config.toml
model = "contrastive image-text model"
dataset = "regions of photos with short descriptions (Visual Genome)"
train_examples = 203450
image_size = 48
crop_scale_min = 0.5
horizontal_flip = false
tokenizer = "word"
vocab_size = 6471
loss = "softmax"
embed_dim = 384
encoder_arch = "efficientnet"
encoder_norm = "batchnorm"
encoder_activation = "silu"
encoder_channel_attention = "eca"
encoder_depths = [4, 7, 4]
encoder_kernel_size = 3
encoder_stem = "single"
encoder_expansion = 3
encoder_widths = [24, 48, 96]
text_encoder_causal = true
text_encoder_width = 256
text_encoder_layers = 10
text_encoder_norm = "rmsnorm"
text_encoder_norm_position = "pre"
text_encoder_activation = "quick_gelu"
text_encoder_mlp_ratio = 2
text_encoder_head_dim = 16
text_encoder_fused_qkv = false
text_encoder_bias = "all"
text_encoder_qk_norm = false
text_encoder_parallel_block = false
text_encoder_inner_norm = false
text_encoder_drop_path = 0.05
text_encoder_positions = "learned"
init = "torch_default"
residual_init = "zero_last"
optimizer = "adamw"
learning_rate = 0.0008
beta1 = 0.8
beta2 = 0.999
eps = 1e-10
cautious_weight_decay = true
ema_decay = 0.99
max_steps = 8000
batch_size = 256
epochs = 10.1
lr_schedule = "cosine"
final_lr_fraction = 0.1
warmup_steps = 800
weight_decay = 0.2
Rows from block 9 of the image encoder, named by matrix and row number. Each number is 200 + 40 x the weight over its row's rms, rounded and kept within 0 to 999. All counts start at 0. After the name is the row's rms in percent of the matrix's.
# convs0: expand pointwise conv (encoder.blocks.9.convs.0.weight, 144x48x1x1), inputs 0-47
convs0.0,103,138,149,193,177,188,221,248,135,170,145,167,211,201,233,173,100,221,223,232,236,189,165,199,216,220,206,167,244,239,236,147,230,204,222,278,257,167,248,188,244,149,174,207,225,205,211,114,264
convs0.1,107,218,158,189,281,216,260,211,244,217,121,185,213,283,174,153,215,271,252,178,239,212,142,210,238,228,195,199,203,185,128,185,246,248,227,232,152,159,202,237,247,234,222,257,201,176,163,229,151
convs0.2,098,223,247,239,169,249,246,218,170,164,230,319,188,184,205,134,176,227,161,252,139,177,223,276,267,201,219,185,225,170,250,151,213,207,236,242,233,160,163,195,190,178,238,197,224,187,188,133,151
convs0.3,099,145,169,222,224,179,198,179,153,218,257,207,258,205,197,199,282,202,266,257,121,224,161,241,212,233,194,228,186,106,136,208,178,229,215,188,227,197,191,149,170,177,259,135,230,243,168,140,176
convs0.4,098,201,214,188,156,250,186,212,217,176,279,216,270,266,160,240,107,128,228,173,210,242,191,158,172,200,197,243,220,191,142,149,216,221,235,264,119,205,215,272,230,203,248,201,179,205,240,220,205
convs0.5,096,250,202,185,239,226,260,255,261,225,174,143,222,194,204,241,182,178,200,188,205,218,178,212,139,214,208,280,241,188,192,149,136,183,213,216,156,284,186,143,234,166,154,282,274,158,241,178,207
convs0.6,099,191,133,238,198,216,192,143,164,129,219,218,247,148,153,220,135,200,161,142,278,205,216,262,177,219,160,230,134,206,131,169,250,231,238,203,202,139,171,231,218,175,142,207,174,171,257,197,221
convs0.7,101,239,145,237,188,199,191,247,194,186,258,232,192,136,159,192,239,177,189,196,214,208,104,153,241,225,195,274,248,216,154,225,152,247,191,212,240,182,124,256,173,148,170,179,219,147,260,177,257
convs0.8,106,202,241,160,251,236,209,253,192,196,133,197,183,218,246,228,193,126,201,124,228,220,228,252,248,166,211,181,162,250,175,236,147,188,192,209,149,202,254,236,266,281,232,218,183,146,265,146,184
convs0.9,102,230,225,155,147,190,197,233,230,153,205,227,246,121,240,153,228,158,119,155,215,179,220,185,244,202,179,266,240,222,239,225,143,134,229,240,172,206,215,168,232,195,238,209,125,115,223,166,227
convs0.10,094,181,227,250,237,125,206,218,171,225,158,220,179,187,232,216,263,147,236,257,151,279,182,217,189,225,188,180,137,202,192,234,162,245,222,161,255,176,245,177,172,255,129,155,213,211,141,140,259
convs0.11,094,110,129,176,157,243,159,202,245,212,158,123,251,187,177,227,193,152,215,154,222,164,132,204,206,152,230,248,230,161,130,172,149,191,201,191,195,179,219,144,238,222,247,198,251,131,219,185,207
convs0.12,108,244,146,167,157,215,209,257,169,186,233,189,197,153,172,170,230,230,251,207,173,231,211,213,177,229,198,235,219,158,225,199,159,125,183,184,116,266,223,187,193,170,149,225,274,132,240,117,131
convs0.13,101,211,218,180,207,185,166,288,245,257,180,105,207,145,156,173,265,216,197,183,166,222,165,238,176,192,229,183,208,211,188,185,201,128,154,192,208,254,232,97,171,241,244,234,145,203,180,209,263
convs0.14,093,139,193,160,180,236,286,206,209,160,241,231,254,229,188,170,279,184,222,159,213,199,144,192,236,264,270,160,217,237,182,190,178,247,253,168,137,195,165,186,241,125,230,186,180,134,241,181,198
convs0.15,106,249,237,125,190,164,263,276,223,162,125,206,242,239,118,233,177,184,120,163,187,182,136,206,201,176,215,212,194,237,208,166,265,218,161,204,228,223,233,244,210,261,207,202,196,265,201,249,195
convs0.16,094,171,225,212,180,188,209,283,206,217,242,102,130,183,176,146,224,220,161,159,214,193,255,174,193,268,229,198,237,215,237,118,213,213,170,269,154,236,258,255,157,199,233,251,202,195,200,172,241
convs0.17,100,220,246,200,225,252,224,233,186,133,135,189,182,202,226,243,212,218,221,253,211,163,297,279,220,192,189,265,186,129,215,235,236,207,179,155,241,244,159,163,214,159,212,217,189,140,229,114,176
convs0.18,098,219,249,245,237,163,172,128,165,186,190,268,209,191,179,232,210,145,153,242,205,269,210,191,257,159,251,178,172,230,117,256,148,211,204,179,196,167,225,157,192,209,192,156,149,165,128,249,144
convs0.19,107,188,239,244,226,142,156,271,208,210,181,240,138,172,176,238,141,150,209,161,230,247,226,195,155,173,173,243,138,154,212,249,153,176,212,157,102,250,207,241,245,138,177,188,223,215,185,172,164
convs0.20,101,208,217,207,219,220,240,242,183,178,189,262,266,164,242,186,155,191,253,264,142,164,228,237,289,229,181,202,108,169,240,262,203,174,215,271,229,239,155,228,238,157,149,200,167,163,201,201,179
convs0.21,100,151,180,197,151,217,132,200,168,165,167,170,115,228,221,127,230,185,156,188,143,190,158,186,190,146,202,160,246,188,233,185,175,182,208,218,248,149,229,173,123,251,201,144,196,249,237,275,144
convs0.22,093,221,221,157,133,158,173,166,213,106,276,181,190,246,171,195,175,211,270,182,240,181,272,149,192,261,204,157,138,148,200,198,266,158,208,238,259,178,233,255,203,185,170,208,202,224,189,215,245
convs0.23,100,167,140,226,164,194,198,217,250,233,240,150,221,215,132,244,206,185,189,192,234,239,224,140,264,258,244,163,225,95,171,225,152,169,221,240,220,221,127,170,227,175,256,213,209,205,120,192,195
convs0.24,102,230,212,182,158,227,225,295,193,287,125,220,169,224,179,229,170,186,158,132,140,151,242,257,206,205,229,229,205,186,224,196,152,238,122,177,205,159,232,198,267,260,151,180,223,186,228,198,185
convs0.25,104,138,191,141,274,150,202,273,135,244,165,165,207,178,191,201,277,238,258,134,232,181,184,179,232,199,161,250,207,227,277,150,204,184,235,249,230,230,217,203,166,235,140,205,167,186,163,218,223
convs0.26,095,173,207,186,247,198,156,256,193,216,207,135,130,202,258,200,166,213,187,221,278,269,139,189,255,175,231,239,251,223,239,225,261,186,211,223,174,189,174,217,113,148,282,193,198,206,245,213,245
convs0.27,098,209,217,163,209,173,203,193,250,308,200,183,127,190,170,163,174,197,251,204,174,260,148,204,251,231,196,174,214,254,256,215,163,196,242,189,179,246,149,183,155,234,252,174,289,178,280,173,212
convs0.28,097,169,180,216,199,161,261,223,247,177,187,217,117,244,285,260,271,157,185,173,251,230,189,161,247,210,146,238,159,155,206,210,156,223,230,229,283,269,150,208,160,214,197,201,187,176,180,238,189
convs0.29,102,173,254,141,223,227,146,152,268,184,168,165,228,169,145,153,194,176,146,218,203,152,107,214,200,191,256,210,185,247,229,249,225,280,247,225,166,152,135,182,218,180,172,170,192,219,229,257,214
convs0.30,101,164,225,201,130,256,203,214,197,200,198,115,157,177,224,211,184,138,228,151,183,198,215,163,224,261,203,186,241,174,155,149,138,212,166,202,254,278,151,203,189,219,183,242,251,124,283,172,220
convs0.31,100,259,252,211,198,250,249,150,170,117,187,186,167,163,225,213,176,184,148,142,163,223,252,188,226,214,234,157,226,147,245,177,119,153,248,259,252,239,180,172,173,216,193,144,227,139,187,199,236
convs0.32,103,244,205,247,180,157,162,178,193,212,234,201,228,226,157,156,146,112,224,204,168,289,216,265,164,233,193,212,215,243,216,123,193,189,214,140,169,184,171,145,158,120,194,164,222,130,174,206,241
convs0.33,104,118,168,222,205,270,206,125,165,227,219,219,221,197,241,248,251,91,178,189,179,209,206,180,177,199,224,162,212,135,145,260,193,230,257,248,151,179,192,232,202,187,156,152,156,175,228,170,246
convs0.34,098,194,262,142,168,158,149,207,211,140,287,242,144,141,252,241,220,145,157,230,187,222,211,176,180,191,147,209,163,182,173,201,225,230,287,230,194,182,267,202,200,216,224,119,194,150,168,190,170
convs0.35,101,232,193,198,237,178,105,205,278,301,276,196,150,166,192,204,202,199,218,185,203,167,221,258,195,284,206,253,257,218,197,224,178,292,226,229,154,187,174,189,248,206,234,219,190,200,181,221,163
convs0.36,089,177,177,282,218,204,229,262,155,122,149,205,150,243,210,254,172,88,184,165,211,195,217,256,202,251,146,163,240,202,245,189,203,217,215,219,208,214,261,270,257,226,210,174,221,168,184,187,170
convs0.37,098,236,180,173,227,292,164,195,184,180,222,172,104,294,208,266,141,238,212,115,243,207,161,237,168,173,222,219,237,195,214,207,216,225,179,157,224,217,180,232,196,199,159,175,201,136,279,193,193
convs0.38,104,191,139,231,189,246,188,187,158,232,189,197,168,191,158,209,186,179,183,188,233,218,280,285,166,261,239,164,226,248,214,214,184,195,266,164,212,215,171,253,210,190,80,272,242,155,187,167,239
convs0.39,085,156,159,256,228,139,140,223,193,220,290,243,186,194,238,190,224,184,262,197,189,174,245,220,180,182,160,226,180,224,282,159,258,167,161,210,207,192,148,159,234,296,223,206,165,245,207,263,210
convs0.40,104,176,216,246,270,225,149,202,200,198,240,169,152,160,233,202,248,140,219,217,138,310,164,199,229,276,221,259,182,176,219,211,223,197,260,140,203,222,205,178,219,281,148,153,178,195,199,236,209
convs0.41,100,200,128,238,155,168,196,200,209,174,200,188,238,274,264,222,283,175,195,246,187,176,217,146,217,229,224,115,250,121,205,274,149,185,166,229,242,249,227,129,210,213,224,227,197,216,164,209,209
convs0.42,101,252,216,259,209,229,215,211,251,174,190,123,170,194,233,230,206,232,163,245,262,178,209,248,140,214,171,255,224,140,252,223,189,192,295,181,118,227,147,242,195,230,200,198,206,223,159,142,249
convs0.43,101,154,121,270,183,191,208,201,188,223,202,219,221,206,188,217,172,193,257,176,218,191,108,149,199,242,173,249,183,214,208,148,149,159,127,249,279,123,239,150,213,177,209,133,255,197,180,191,206
convs0.44,089,204,274,143,148,162,237,275,210,235,127,170,277,199,171,182,185,139,128,224,159,214,158,155,200,228,191,201,196,227,271,158,238,206,218,200,232,202,244,139,191,145,245,208,198,208,221,183,263
convs0.45,103,277,261,167,186,212,170,132,219,155,138,215,151,160,245,230,205,186,249,165,158,234,276,211,140,200,227,212,191,179,175,226,208,244,251,182,150,276,180,160,229,268,210,261,203,207,179,208,148
convs0.46,094,174,176,223,197,212,230,197,244,218,185,155,288,195,173,257,188,141,185,269,157,124,242,170,189,211,166,208,238,218,131,269,311,191,161,170,235,203,203,233,198,224,148,151,182,189,201,237,162
convs0.47,103,188,234,155,156,195,230,228,158,222,159,188,254,110,237,157,214,197,187,229,179,193,227,192,210,175,297,251,163,213,239,224,188,230,176,204,137,227,226,127,220,201,193,160,111,223,108,210,234
convs0.48,097,142,191,243,172,148,205,195,232,187,274,279,245,266,152,213,230,228,123,248,161,218,162,150,199,233,166,204,186,181,223,208,190,164,222,220,250,146,161,250,216,115,185,206,240,266,196,161,220
convs0.49,096,259,187,273,240,154,128,180,207,154,226,204,169,185,138,211,219,215,110,187,257,228,159,230,229,221,242,195,277,181,202,202,164,263,232,228,173,152,227,166,275,236,218,177,190,270,199,230,197
convs0.50,094,197,223,252,198,170,164,216,245,197,234,138,119,150,195,173,167,192,206,219,199,176,217,208,239,180,204,258,262,259,190,136,188,149,277,227,196,244,231,229,229,99,134,219,257,152,206,200,218
convs0.51,098,182,215,175,184,289,184,185,235,210,115,232,173,210,116,235,217,169,191,133,232,246,207,137,222,170,189,203,239,206,230,226,188,253,153,178,225,255,236,199,165,158,136,207,222,258,225,291,216
convs0.52,098,203,162,174,185,149,211,211,195,188,271,219,147,233,194,203,127,182,213,252,197,192,198,263,222,256,176,229,198,178,217,179,186,257,150,180,214,180,129,217,89,195,87,182,148,194,152,218,190
convs0.53,096,214,163,167,197,239,194,290,179,153,230,281,195,197,189,174,183,154,138,201,139,149,175,153,170,181,182,274,179,191,169,275,150,203,208,185,289,256,182,220,212,154,215,212,215,258,179,153,182
convs0.54,103,236,188,211,178,244,104,168,194,234,223,196,212,131,152,196,165,140,192,238,186,243,177,206,235,241,207,211,157,211,218,189,194,248,152,180,201,181,280,137,209,279,250,204,185,215,171,309,164
convs0.55,102,303,206,250,178,218,183,289,255,190,160,179,172,224,189,177,197,156,239,228,188,235,232,226,261,290,157,205,249,115,182,171,213,221,156,227,132,207,188,231,172,137,204,217,202,210,182,226,178
convs0.56,104,154,217,141,284,159,251,185,148,172,161,229,285,189,208,148,265,183,150,178,231,201,182,217,165,230,219,177,213,202,202,241,213,284,148,210,169,202,193,169,249,256,144,192,161,182,122,224,187
convs0.57,102,234,230,187,210,275,223,197,234,173,228,203,170,264,126,266,199,158,208,207,246,114,193,233,164,165,217,250,182,217,147,249,288,187,228,259,155,191,141,228,194,204,228,224,211,140,164,248,186
convs0.58,105,231,210,183,205,208,181,257,268,177,202,131,200,247,177,136,223,198,144,229,106,222,207,247,158,181,189,166,236,225,246,184,268,216,203,210,232,262,186,203,209,169,227,208,167,165,285,125,136
convs0.59,096,238,189,139,173,242,170,121,244,156,183,243,259,165,211,225,199,176,238,212,188,185,155,219,249,140,211,212,299,144,223,212,106,131,219,228,205,196,219,142,224,235,237,253,190,179,197,209,183
convs0.60,112,214,170,205,167,209,181,245,272,182,181,214,151,196,213,232,154,209,171,222,261,213,242,143,145,265,187,204,180,143,115,233,144,270,196,210,156,181,221,258,140,239,238,137,143,189,184,151,194
convs0.61,097,181,229,231,120,176,178,257,233,201,250,203,223,236,200,177,158,235,219,271,193,126,217,208,203,179,225,191,176,208,172,221,168,199,231,159,270,180,278,299,173,144,181,223,220,234,214,113,159
convs0.62,095,202,162,132,233,290,231,155,176,123,186,260,148,217,223,209,244,162,225,198,232,209,260,162,144,170,191,274,193,166,212,158,187,243,242,269,135,196,194,189,211,203,245,168,171,201,218,244,151
convs0.63,098,151,227,229,199,228,234,223,186,296,197,248,177,127,266,192,246,179,240,176,217,213,258,227,170,235,175,240,126,256,241,177,208,239,185,183,135,199,127,199,245,207,187,235,232,162,245,180,137
convs0.64,100,174,181,210,196,201,282,249,168,195,142,181,137,234,157,215,217,220,257,174,207,199,220,237,145,251,212,176,260,184,262,238,193,266,198,218,262,271,167,142,240,233,120,232,219,183,206,261,214
convs0.65,103,219,176,218,244,166,260,188,227,251,170,277,282,207,155,236,242,153,147,211,176,182,214,219,173,247,255,241,162,157,140,175,191,234,199,208,176,204,242,261,176,211,110,202,171,206,162,238,128
convs0.66,104,189,182,237,165,233,193,208,144,198,230,138,199,159,252,173,230,241,139,186,260,157,135,195,253,154,133,224,241,150,189,170,172,128,247,205,177,218,199,240,177,160,209,183,291,168,234,140,169
convs0.67,104,197,192,218,165,249,214,213,162,221,230,219,199,127,233,191,251,110,229,157,178,244,155,210,253,241,198,168,272,187,149,215,212,148,241,160,216,188,162,277,200,241,178,141,124,146,248,217,190
convs0.68,106,185,191,257,175,182,155,219,190,217,246,229,237,262,262,203,217,104,173,188,178,176,194,163,265,272,231,132,234,189,156,253,247,217,232,213,122,214,207,184,216,250,150,169,150,153,217,154,210
convs0.69,103,148,197,159,288,180,132,202,208,189,177,178,236,266,158,170,206,253,194,156,161,169,206,150,218,206,191,214,212,227,245,254,249,212,147,187,208,234,212,111,211,225,167,230,187,183,110,288,194
convs0.70,098,166,215,219,213,151,177,228,207,188,149,195,227,138,197,151,254,177,213,255,161,311,200,239,246,256,231,220,183,181,212,198,183,215,194,167,195,220,234,75,186,205,180,192,199,168,131,120,182
convs0.71,107,212,248,248,189,191,248,259,218,208,201,71,171,198,148,233,241,180,233,190,201,233,266,272,205,162,217,170,246,158,231,219,188,222,174,156,255,185,221,209,247,164,208,282,241,208,164,206,248
convs0.72,098,127,213,191,210,246,189,211,168,182,253,245,188,180,265,161,267,174,204,199,198,145,210,156,255,164,225,174,246,141,181,277,223,208,254,141,246,142,202,176,197,167,133,142,143,219,172,211,155
convs0.73,095,223,144,187,212,169,185,179,128,269,222,256,212,202,162,96,223,188,157,179,248,215,172,268,184,274,239,195,230,182,210,223,232,138,188,175,155,195,210,240,189,232,148,227,213,262,211,145,264
convs0.74,101,234,72,218,178,160,215,203,234,176,136,91,177,161,265,218,186,190,203,184,145,163,176,173,163,192,216,246,179,170,156,180,215,191,235,218,183,242,243,218,187,202,173,210,297,180,178,167,197
convs0.75,102,216,225,127,191,199,270,148,127,242,151,200,228,184,195,235,155,199,274,177,113,179,249,195,141,224,248,192,198,196,146,210,156,171,225,236,194,175,175,232,163,241,147,132,179,185,159,143,185
convs0.76,101,250,209,219,147,271,239,181,223,162,271,224,198,146,202,175,158,176,254,221,279,214,190,195,152,209,233,279,250,221,123,141,190,171,230,255,192,204,180,259,190,142,258,206,236,171,208,172,205
convs0.77,103,180,187,228,221,265,186,212,244,165,181,186,224,211,275,254,286,211,135,147,159,180,170,149,221,149,181,204,142,203,220,165,218,131,211,173,306,152,183,233,208,156,204,198,229,210,202,271,193
convs0.78,102,235,244,203,223,242,203,209,209,133,187,212,227,231,215,186,212,149,232,279,111,208,285,223,288,202,177,179,226,161,191,216,172,129,140,210,197,228,148,197,262,122,216,161,193,182,163,215,221
convs0.79,097,172,216,232,191,161,211,252,155,264,208,210,149,197,210,195,215,176,170,218,150,216,210,270,269,197,254,243,213,157,271,198,198,162,241,139,289,144,185,141,137,207,191,192,174,122,153,193,195
convs0.80,105,118,270,180,279,183,162,179,189,263,216,185,165,127,167,202,265,238,139,248,155,200,237,208,203,270,203,169,175,185,250,230,221,156,216,222,221,208,200,157,189,202,168,195,175,239,202,155,289
convs0.81,093,234,231,196,139,138,155,131,147,126,197,245,220,159,273,148,223,179,205,201,166,133,239,192,264,130,249,187,221,183,214,209,239,153,183,152,250,240,210,204,197,258,204,212,223,177,156,167,231
convs0.82,103,170,228,183,146,212,267,295,207,269,175,232,222,145,228,249,200,227,264,238,166,202,185,207,211,154,156,231,176,165,241,201,169,210,238,222,224,181,202,208,147,209,209,160,142,181,232,76,199
convs0.83,099,186,214,164,267,179,194,235,222,250,209,189,203,120,183,206,254,196,176,266,169,232,200,197,172,291,259,183,163,149,163,258,153,169,258,243,204,193,120,179,200,190,132,169,184,147,155,176,171
convs0.84,097,225,290,128,231,201,181,171,254,198,186,227,183,242,185,209,243,310,171,175,128,212,226,224,217,135,236,155,206,232,195,234,189,259,255,136,179,264,227,167,182,181,184,182,216,215,225,167,156
convs0.85,101,156,203,136,226,198,147,185,169,206,217,142,198,101,208,170,186,122,192,253,238,224,161,284,174,242,190,181,159,205,267,190,217,166,231,185,183,211,116,141,243,263,183,245,211,202,176,190,196
convs0.86,093,181,232,224,160,172,222,259,243,146,236,127,208,185,221,194,233,130,204,140,209,182,260,251,208,243,182,170,169,134,276,157,145,145,223,221,176,223,256,154,198,134,169,194,250,173,219,163,218
convs0.87,098,152,221,210,203,187,121,252,165,243,214,121,218,210,264,253,176,161,265,190,155,187,194,234,169,165,206,220,190,203,140,168,263,191,170,203,190,244,231,250,199,313,148,203,245,223,247,192,193
convs0.88,098,242,230,170,240,248,243,237,194,232,217,213,300,235,255,259,217,237,141,231,172,245,209,203,210,156,196,239,198,248,284,226,188,194,217,141,202,179,177,157,175,246,256,283,241,187,227,211,155
convs0.89,097,200,211,260,238,240,199,245,190,185,261,165,190,225,248,232,192,245,236,279,176,138,195,225,202,162,252,152,246,190,213,164,184,151,184,182,243,206,270,221,245,271,229,232,144,150,243,267,251
convs0.90,103,226,270,134,182,209,202,189,205,232,214,186,286,179,159,159,181,208,152,220,192,204,224,224,266,247,172,227,136,153,252,250,155,277,95,156,189,234,207,213,222,242,181,222,160,164,222,174,185
convs0.91,103,246,214,236,278,191,223,261,216,169,219,172,162,213,147,145,267,176,203,212,228,239,189,165,221,202,234,233,181,146,175,177,74,139,235,220,161,170,190,163,166,199,232,209,207,145,172,197,125
convs0.92,103,182,160,283,176,192,212,197,179,168,239,285,249,252,179,178,144,192,152,249,243,163,173,189,176,232,212,186,221,208,163,211,149,184,184,142,281,199,249,209,200,139,133,153,213,238,253,182,133
convs0.93,101,173,208,236,207,241,207,178,220,261,163,215,187,200,198,174,233,165,262,166,182,257,255,163,189,139,201,190,212,311,239,182,284,262,143,199,204,157,170,157,143,203,211,202,116,195,211,222,149
convs0.94,094,246,203,236,117,194,152,202,239,257,270,226,119,199,175,168,197,195,263,228,217,181,230,240,164,231,169,198,193,232,193,149,174,192,178,209,174,271,216,221,170,226,296,274,247,150,190,184,162
convs0.95,104,182,162,153,280,229,164,141,156,134,196,260,170,202,212,239,166,177,193,230,151,150,184,231,207,223,230,180,180,222,191,266,225,226,283,242,173,155,178,175,238,195,152,196,129,207,248,120,232
convs0.96,096,109,216,236,175,171,182,172,169,125,223,222,161,258,171,177,229,143,142,245,97,142,145,190,230,194,195,199,205,129,162,215,178,133,183,229,212,185,268,213,236,193,188,212,248,180,193,194,221
convs0.97,106,225,197,201,150,139,158,194,249,253,272,235,243,122,209,202,247,225,248,254,244,224,184,110,178,202,224,179,254,156,195,155,215,139,246,179,151,205,211,245,186,178,172,188,204,204,171,151,128
convs0.98,101,152,109,236,233,264,242,179,209,222,227,190,268,176,229,219,167,200,152,158,200,184,223,167,252,192,166,166,227,197,221,201,218,167,143,232,170,124,176,116,192,234,191,219,193,227,177,315,221
convs0.99,097,208,154,204,223,152,239,196,283,280,196,191,197,186,233,170,221,226,188,230,244,220,182,196,298,202,205,156,215,138,145,206,197,150,149,176,143,230,208,150,205,257,131,275,192,236,148,199,232
convs0.100,112,279,185,201,200,186,206,242,235,257,245,273,240,290,157,185,218,210,189,232,164,180,159,223,207,260,236,200,214,151,189,215,224,279,139,247,188,249,150,181,175,189,186,145,148,176,237,220,134
convs0.101,093,201,186,161,218,196,197,289,230,206,204,127,214,199,161,168,210,216,208,148,274,216,219,238,148,230,203,218,231,133,184,167,166,223,183,216,112,311,222,188,186,152,228,235,285,185,198,166,185
convs0.102,099,187,191,217,253,205,154,237,205,207,183,249,224,175,150,163,114,159,197,136,184,235,200,194,152,272,300,180,233,207,192,204,196,169,237,270,244,221,183,183,228,202,279,198,176,175,274,152,244
convs0.103,096,238,156,224,273,240,166,270,183,170,146,210,215,212,193,175,207,127,197,204,167,246,195,303,225,169,224,204,194,147,165,191,224,179,172,157,203,239,245,200,199,171,129,159,240,172,119,203,128
convs0.104,096,218,181,146,187,219,203,182,127,153,188,199,149,157,139,193,172,198,225,183,188,138,180,278,181,217,191,226,235,217,250,214,224,192,232,229,156,200,182,209,273,133,280,211,217,168,284,291,177
convs0.105,102,191,170,266,271,219,180,209,199,241,239,162,154,232,221,218,196,183,150,178,225,167,251,280,204,204,222,211,234,151,155,210,247,225,232,248,192,210,147,223,197,124,93,234,188,248,258,164,162
convs0.106,096,147,184,228,300,191,156,171,184,206,155,100,168,222,169,192,233,192,191,175,185,143,146,156,208,238,192,257,244,179,193,195,105,194,230,164,152,181,245,192,155,196,153,233,216,164,204,271,205
convs0.107,107,219,193,124,245,269,263,154,209,218,160,258,172,211,190,109,208,257,215,215,186,176,208,184,257,196,153,218,180,189,207,161,239,187,206,262,167,281,167,149,263,262,236,193,162,173,169,234,195
convs0.108,097,225,218,166,162,210,181,119,191,251,202,212,210,89,158,163,218,151,190,240,174,185,208,215,214,205,150,246,239,245,213,131,147,161,183,130,227,197,179,251,198,186,237,199,279,278,238,218,208
convs0.109,097,177,203,147,236,268,202,266,185,163,162,181,229,213,171,169,244,190,142,182,159,187,157,259,151,198,227,191,159,245,265,155,269,246,174,185,171,151,165,160,159,261,194,193,257,241,178,234,131
convs0.110,094,172,229,172,223,179,209,245,229,159,236,152,156,197,178,176,257,234,193,126,204,255,170,153,239,219,246,230,186,159,178,166,142,206,300,268,193,147,209,165,208,205,254,183,151,172,170,268,260
convs0.111,100,134,223,224,165,162,162,160,227,226,288,250,195,181,272,237,188,164,215,203,169,181,207,185,167,142,248,198,165,112,255,163,84,212,186,240,168,194,193,176,216,152,210,198,172,199,167,233,168
convs0.112,099,262,238,171,193,238,170,133,195,147,177,203,280,204,220,185,199,219,249,195,168,176,211,170,109,189,274,244,246,195,237,240,119,177,198,262,200,170,137,232,178,210,172,209,156,237,268,179,219
convs0.113,093,208,170,190,249,235,245,262,150,254,174,153,171,171,211,122,201,156,205,194,207,164,215,166,157,159,247,164,237,204,225,184,135,280,212,299,155,253,183,212,161,200,153,198,171,161,215,148,234
convs0.114,101,230,213,191,174,164,169,140,167,160,171,260,227,228,208,136,200,191,144,159,267,239,194,89,249,185,211,190,146,233,218,198,205,194,162,248,149,234,220,217,135,180,163,193,110,187,191,245,233
convs0.115,090,174,219,248,234,295,233,181,249,259,205,162,175,142,154,245,170,233,160,213,229,124,194,224,201,197,255,144,201,187,192,211,234,157,259,208,223,215,251,233,254,257,164,191,212,188,193,174,105
convs0.116,100,248,192,284,212,209,226,129,228,222,188,300,206,205,213,275,151,237,203,115,201,167,215,148,211,181,208,205,191,238,212,222,198,185,286,203,213,167,208,213,268,211,173,188,170,270,258,245,200
convs0.117,108,223,260,148,261,271,170,185,183,225,220,209,260,185,177,180,240,158,118,173,167,277,169,237,183,157,308,183,210,233,210,164,201,231,188,143,226,159,193,233,208,241,213,249,190,133,196,221,193
convs0.118,111,289,141,224,217,196,241,270,177,269,243,228,166,197,188,221,172,195,195,175,167,206,273,183,147,243,258,193,224,167,141,181,191,201,171,274,205,300,174,164,207,131,189,195,220,226,239,221,214
convs0.119,092,222,258,211,163,158,177,210,153,200,261,225,182,152,208,177,212,143,228,175,215,220,272,140,201,193,207,145,211,193,179,153,225,241,222,171,182,212,168,247,168,246,270,236,129,161,128,108,246
convs0.120,095,171,128,149,195,161,147,187,174,138,208,145,228,255,211,187,217,237,228,199,202,182,179,138,168,224,241,268,166,149,203,181,215,122,122,216,165,138,235,185,189,249,165,225,231,135,184,252,166
convs0.121,103,126,212,249,191,136,261,299,224,237,201,130,197,177,187,151,194,197,198,183,166,173,265,256,176,229,197,242,167,188,213,165,192,221,212,227,188,257,202,136,221,129,201,267,187,197,253,224,258
convs0.122,100,158,181,173,220,207,173,263,282,131,268,181,159,173,209,174,203,217,148,182,236,205,254,240,278,261,240,198,172,186,180,160,172,138,206,245,158,231,180,178,156,200,245,198,150,155,179,163,272
convs0.123,097,243,239,154,274,203,222,253,123,247,154,191,164,230,175,236,242,223,222,199,166,156,252,301,174,183,200,190,176,176,240,194,253,227,214,234,167,225,145,148,214,231,212,200,154,150,248,224,133
convs0.124,103,233,290,221,195,202,233,259,274,259,148,151,176,201,171,218,166,240,181,199,167,180,237,170,235,160,221,225,186,266,194,221,175,267,269,221,140,145,263,223,213,208,198,229,135,153,206,173,166
convs0.125,098,179,156,233,163,179,149,163,195,191,229,105,152,177,225,307,272,193,202,105,165,220,124,228,216,187,187,270,188,178,179,152,218,169,159,230,153,209,234,233,190,211,182,234,213,195,175,194,221
convs0.126,106,188,217,230,192,161,168,166,223,202,155,209,192,271,186,168,280,208,124,174,186,207,219,224,144,193,184,194,204,186,195,249,130,190,139,232,128,225,187,148,223,267,248,234,244,206,261,277,138
convs0.127,102,180,187,225,226,236,266,189,221,152,168,220,207,187,153,90,144,133,226,223,237,238,195,188,176,155,166,137,181,207,238,189,248,226,170,251,200,258,150,205,215,215,258,176,233,256,173,244,271
convs0.128,103,155,171,251,181,216,241,209,178,270,229,149,182,188,142,201,281,237,168,232,172,229,237,177,192,135,229,204,232,283,264,232,203,146,169,188,224,223,268,172,175,220,291,192,217,158,151,212,207
convs0.129,099,247,200,159,206,236,197,173,232,208,183,176,228,196,240,208,208,217,109,231,164,274,133,272,131,159,165,226,209,249,252,197,118,240,172,178,185,124,191,236,161,219,235,209,222,168,186,138,172
convs0.130,098,148,205,241,230,241,131,256,129,233,149,233,234,263,244,211,265,214,199,183,194,172,207,176,162,196,217,121,198,214,223,205,226,287,220,229,261,194,258,137,266,181,182,168,164,194,206,186,158
convs0.131,100,189,233,148,288,237,192,143,209,164,187,239,255,172,144,195,157,134,221,220,189,231,184,190,159,257,194,307,171,205,162,180,243,190,207,207,196,225,214,202,204,138,134,256,152,207,121,195,193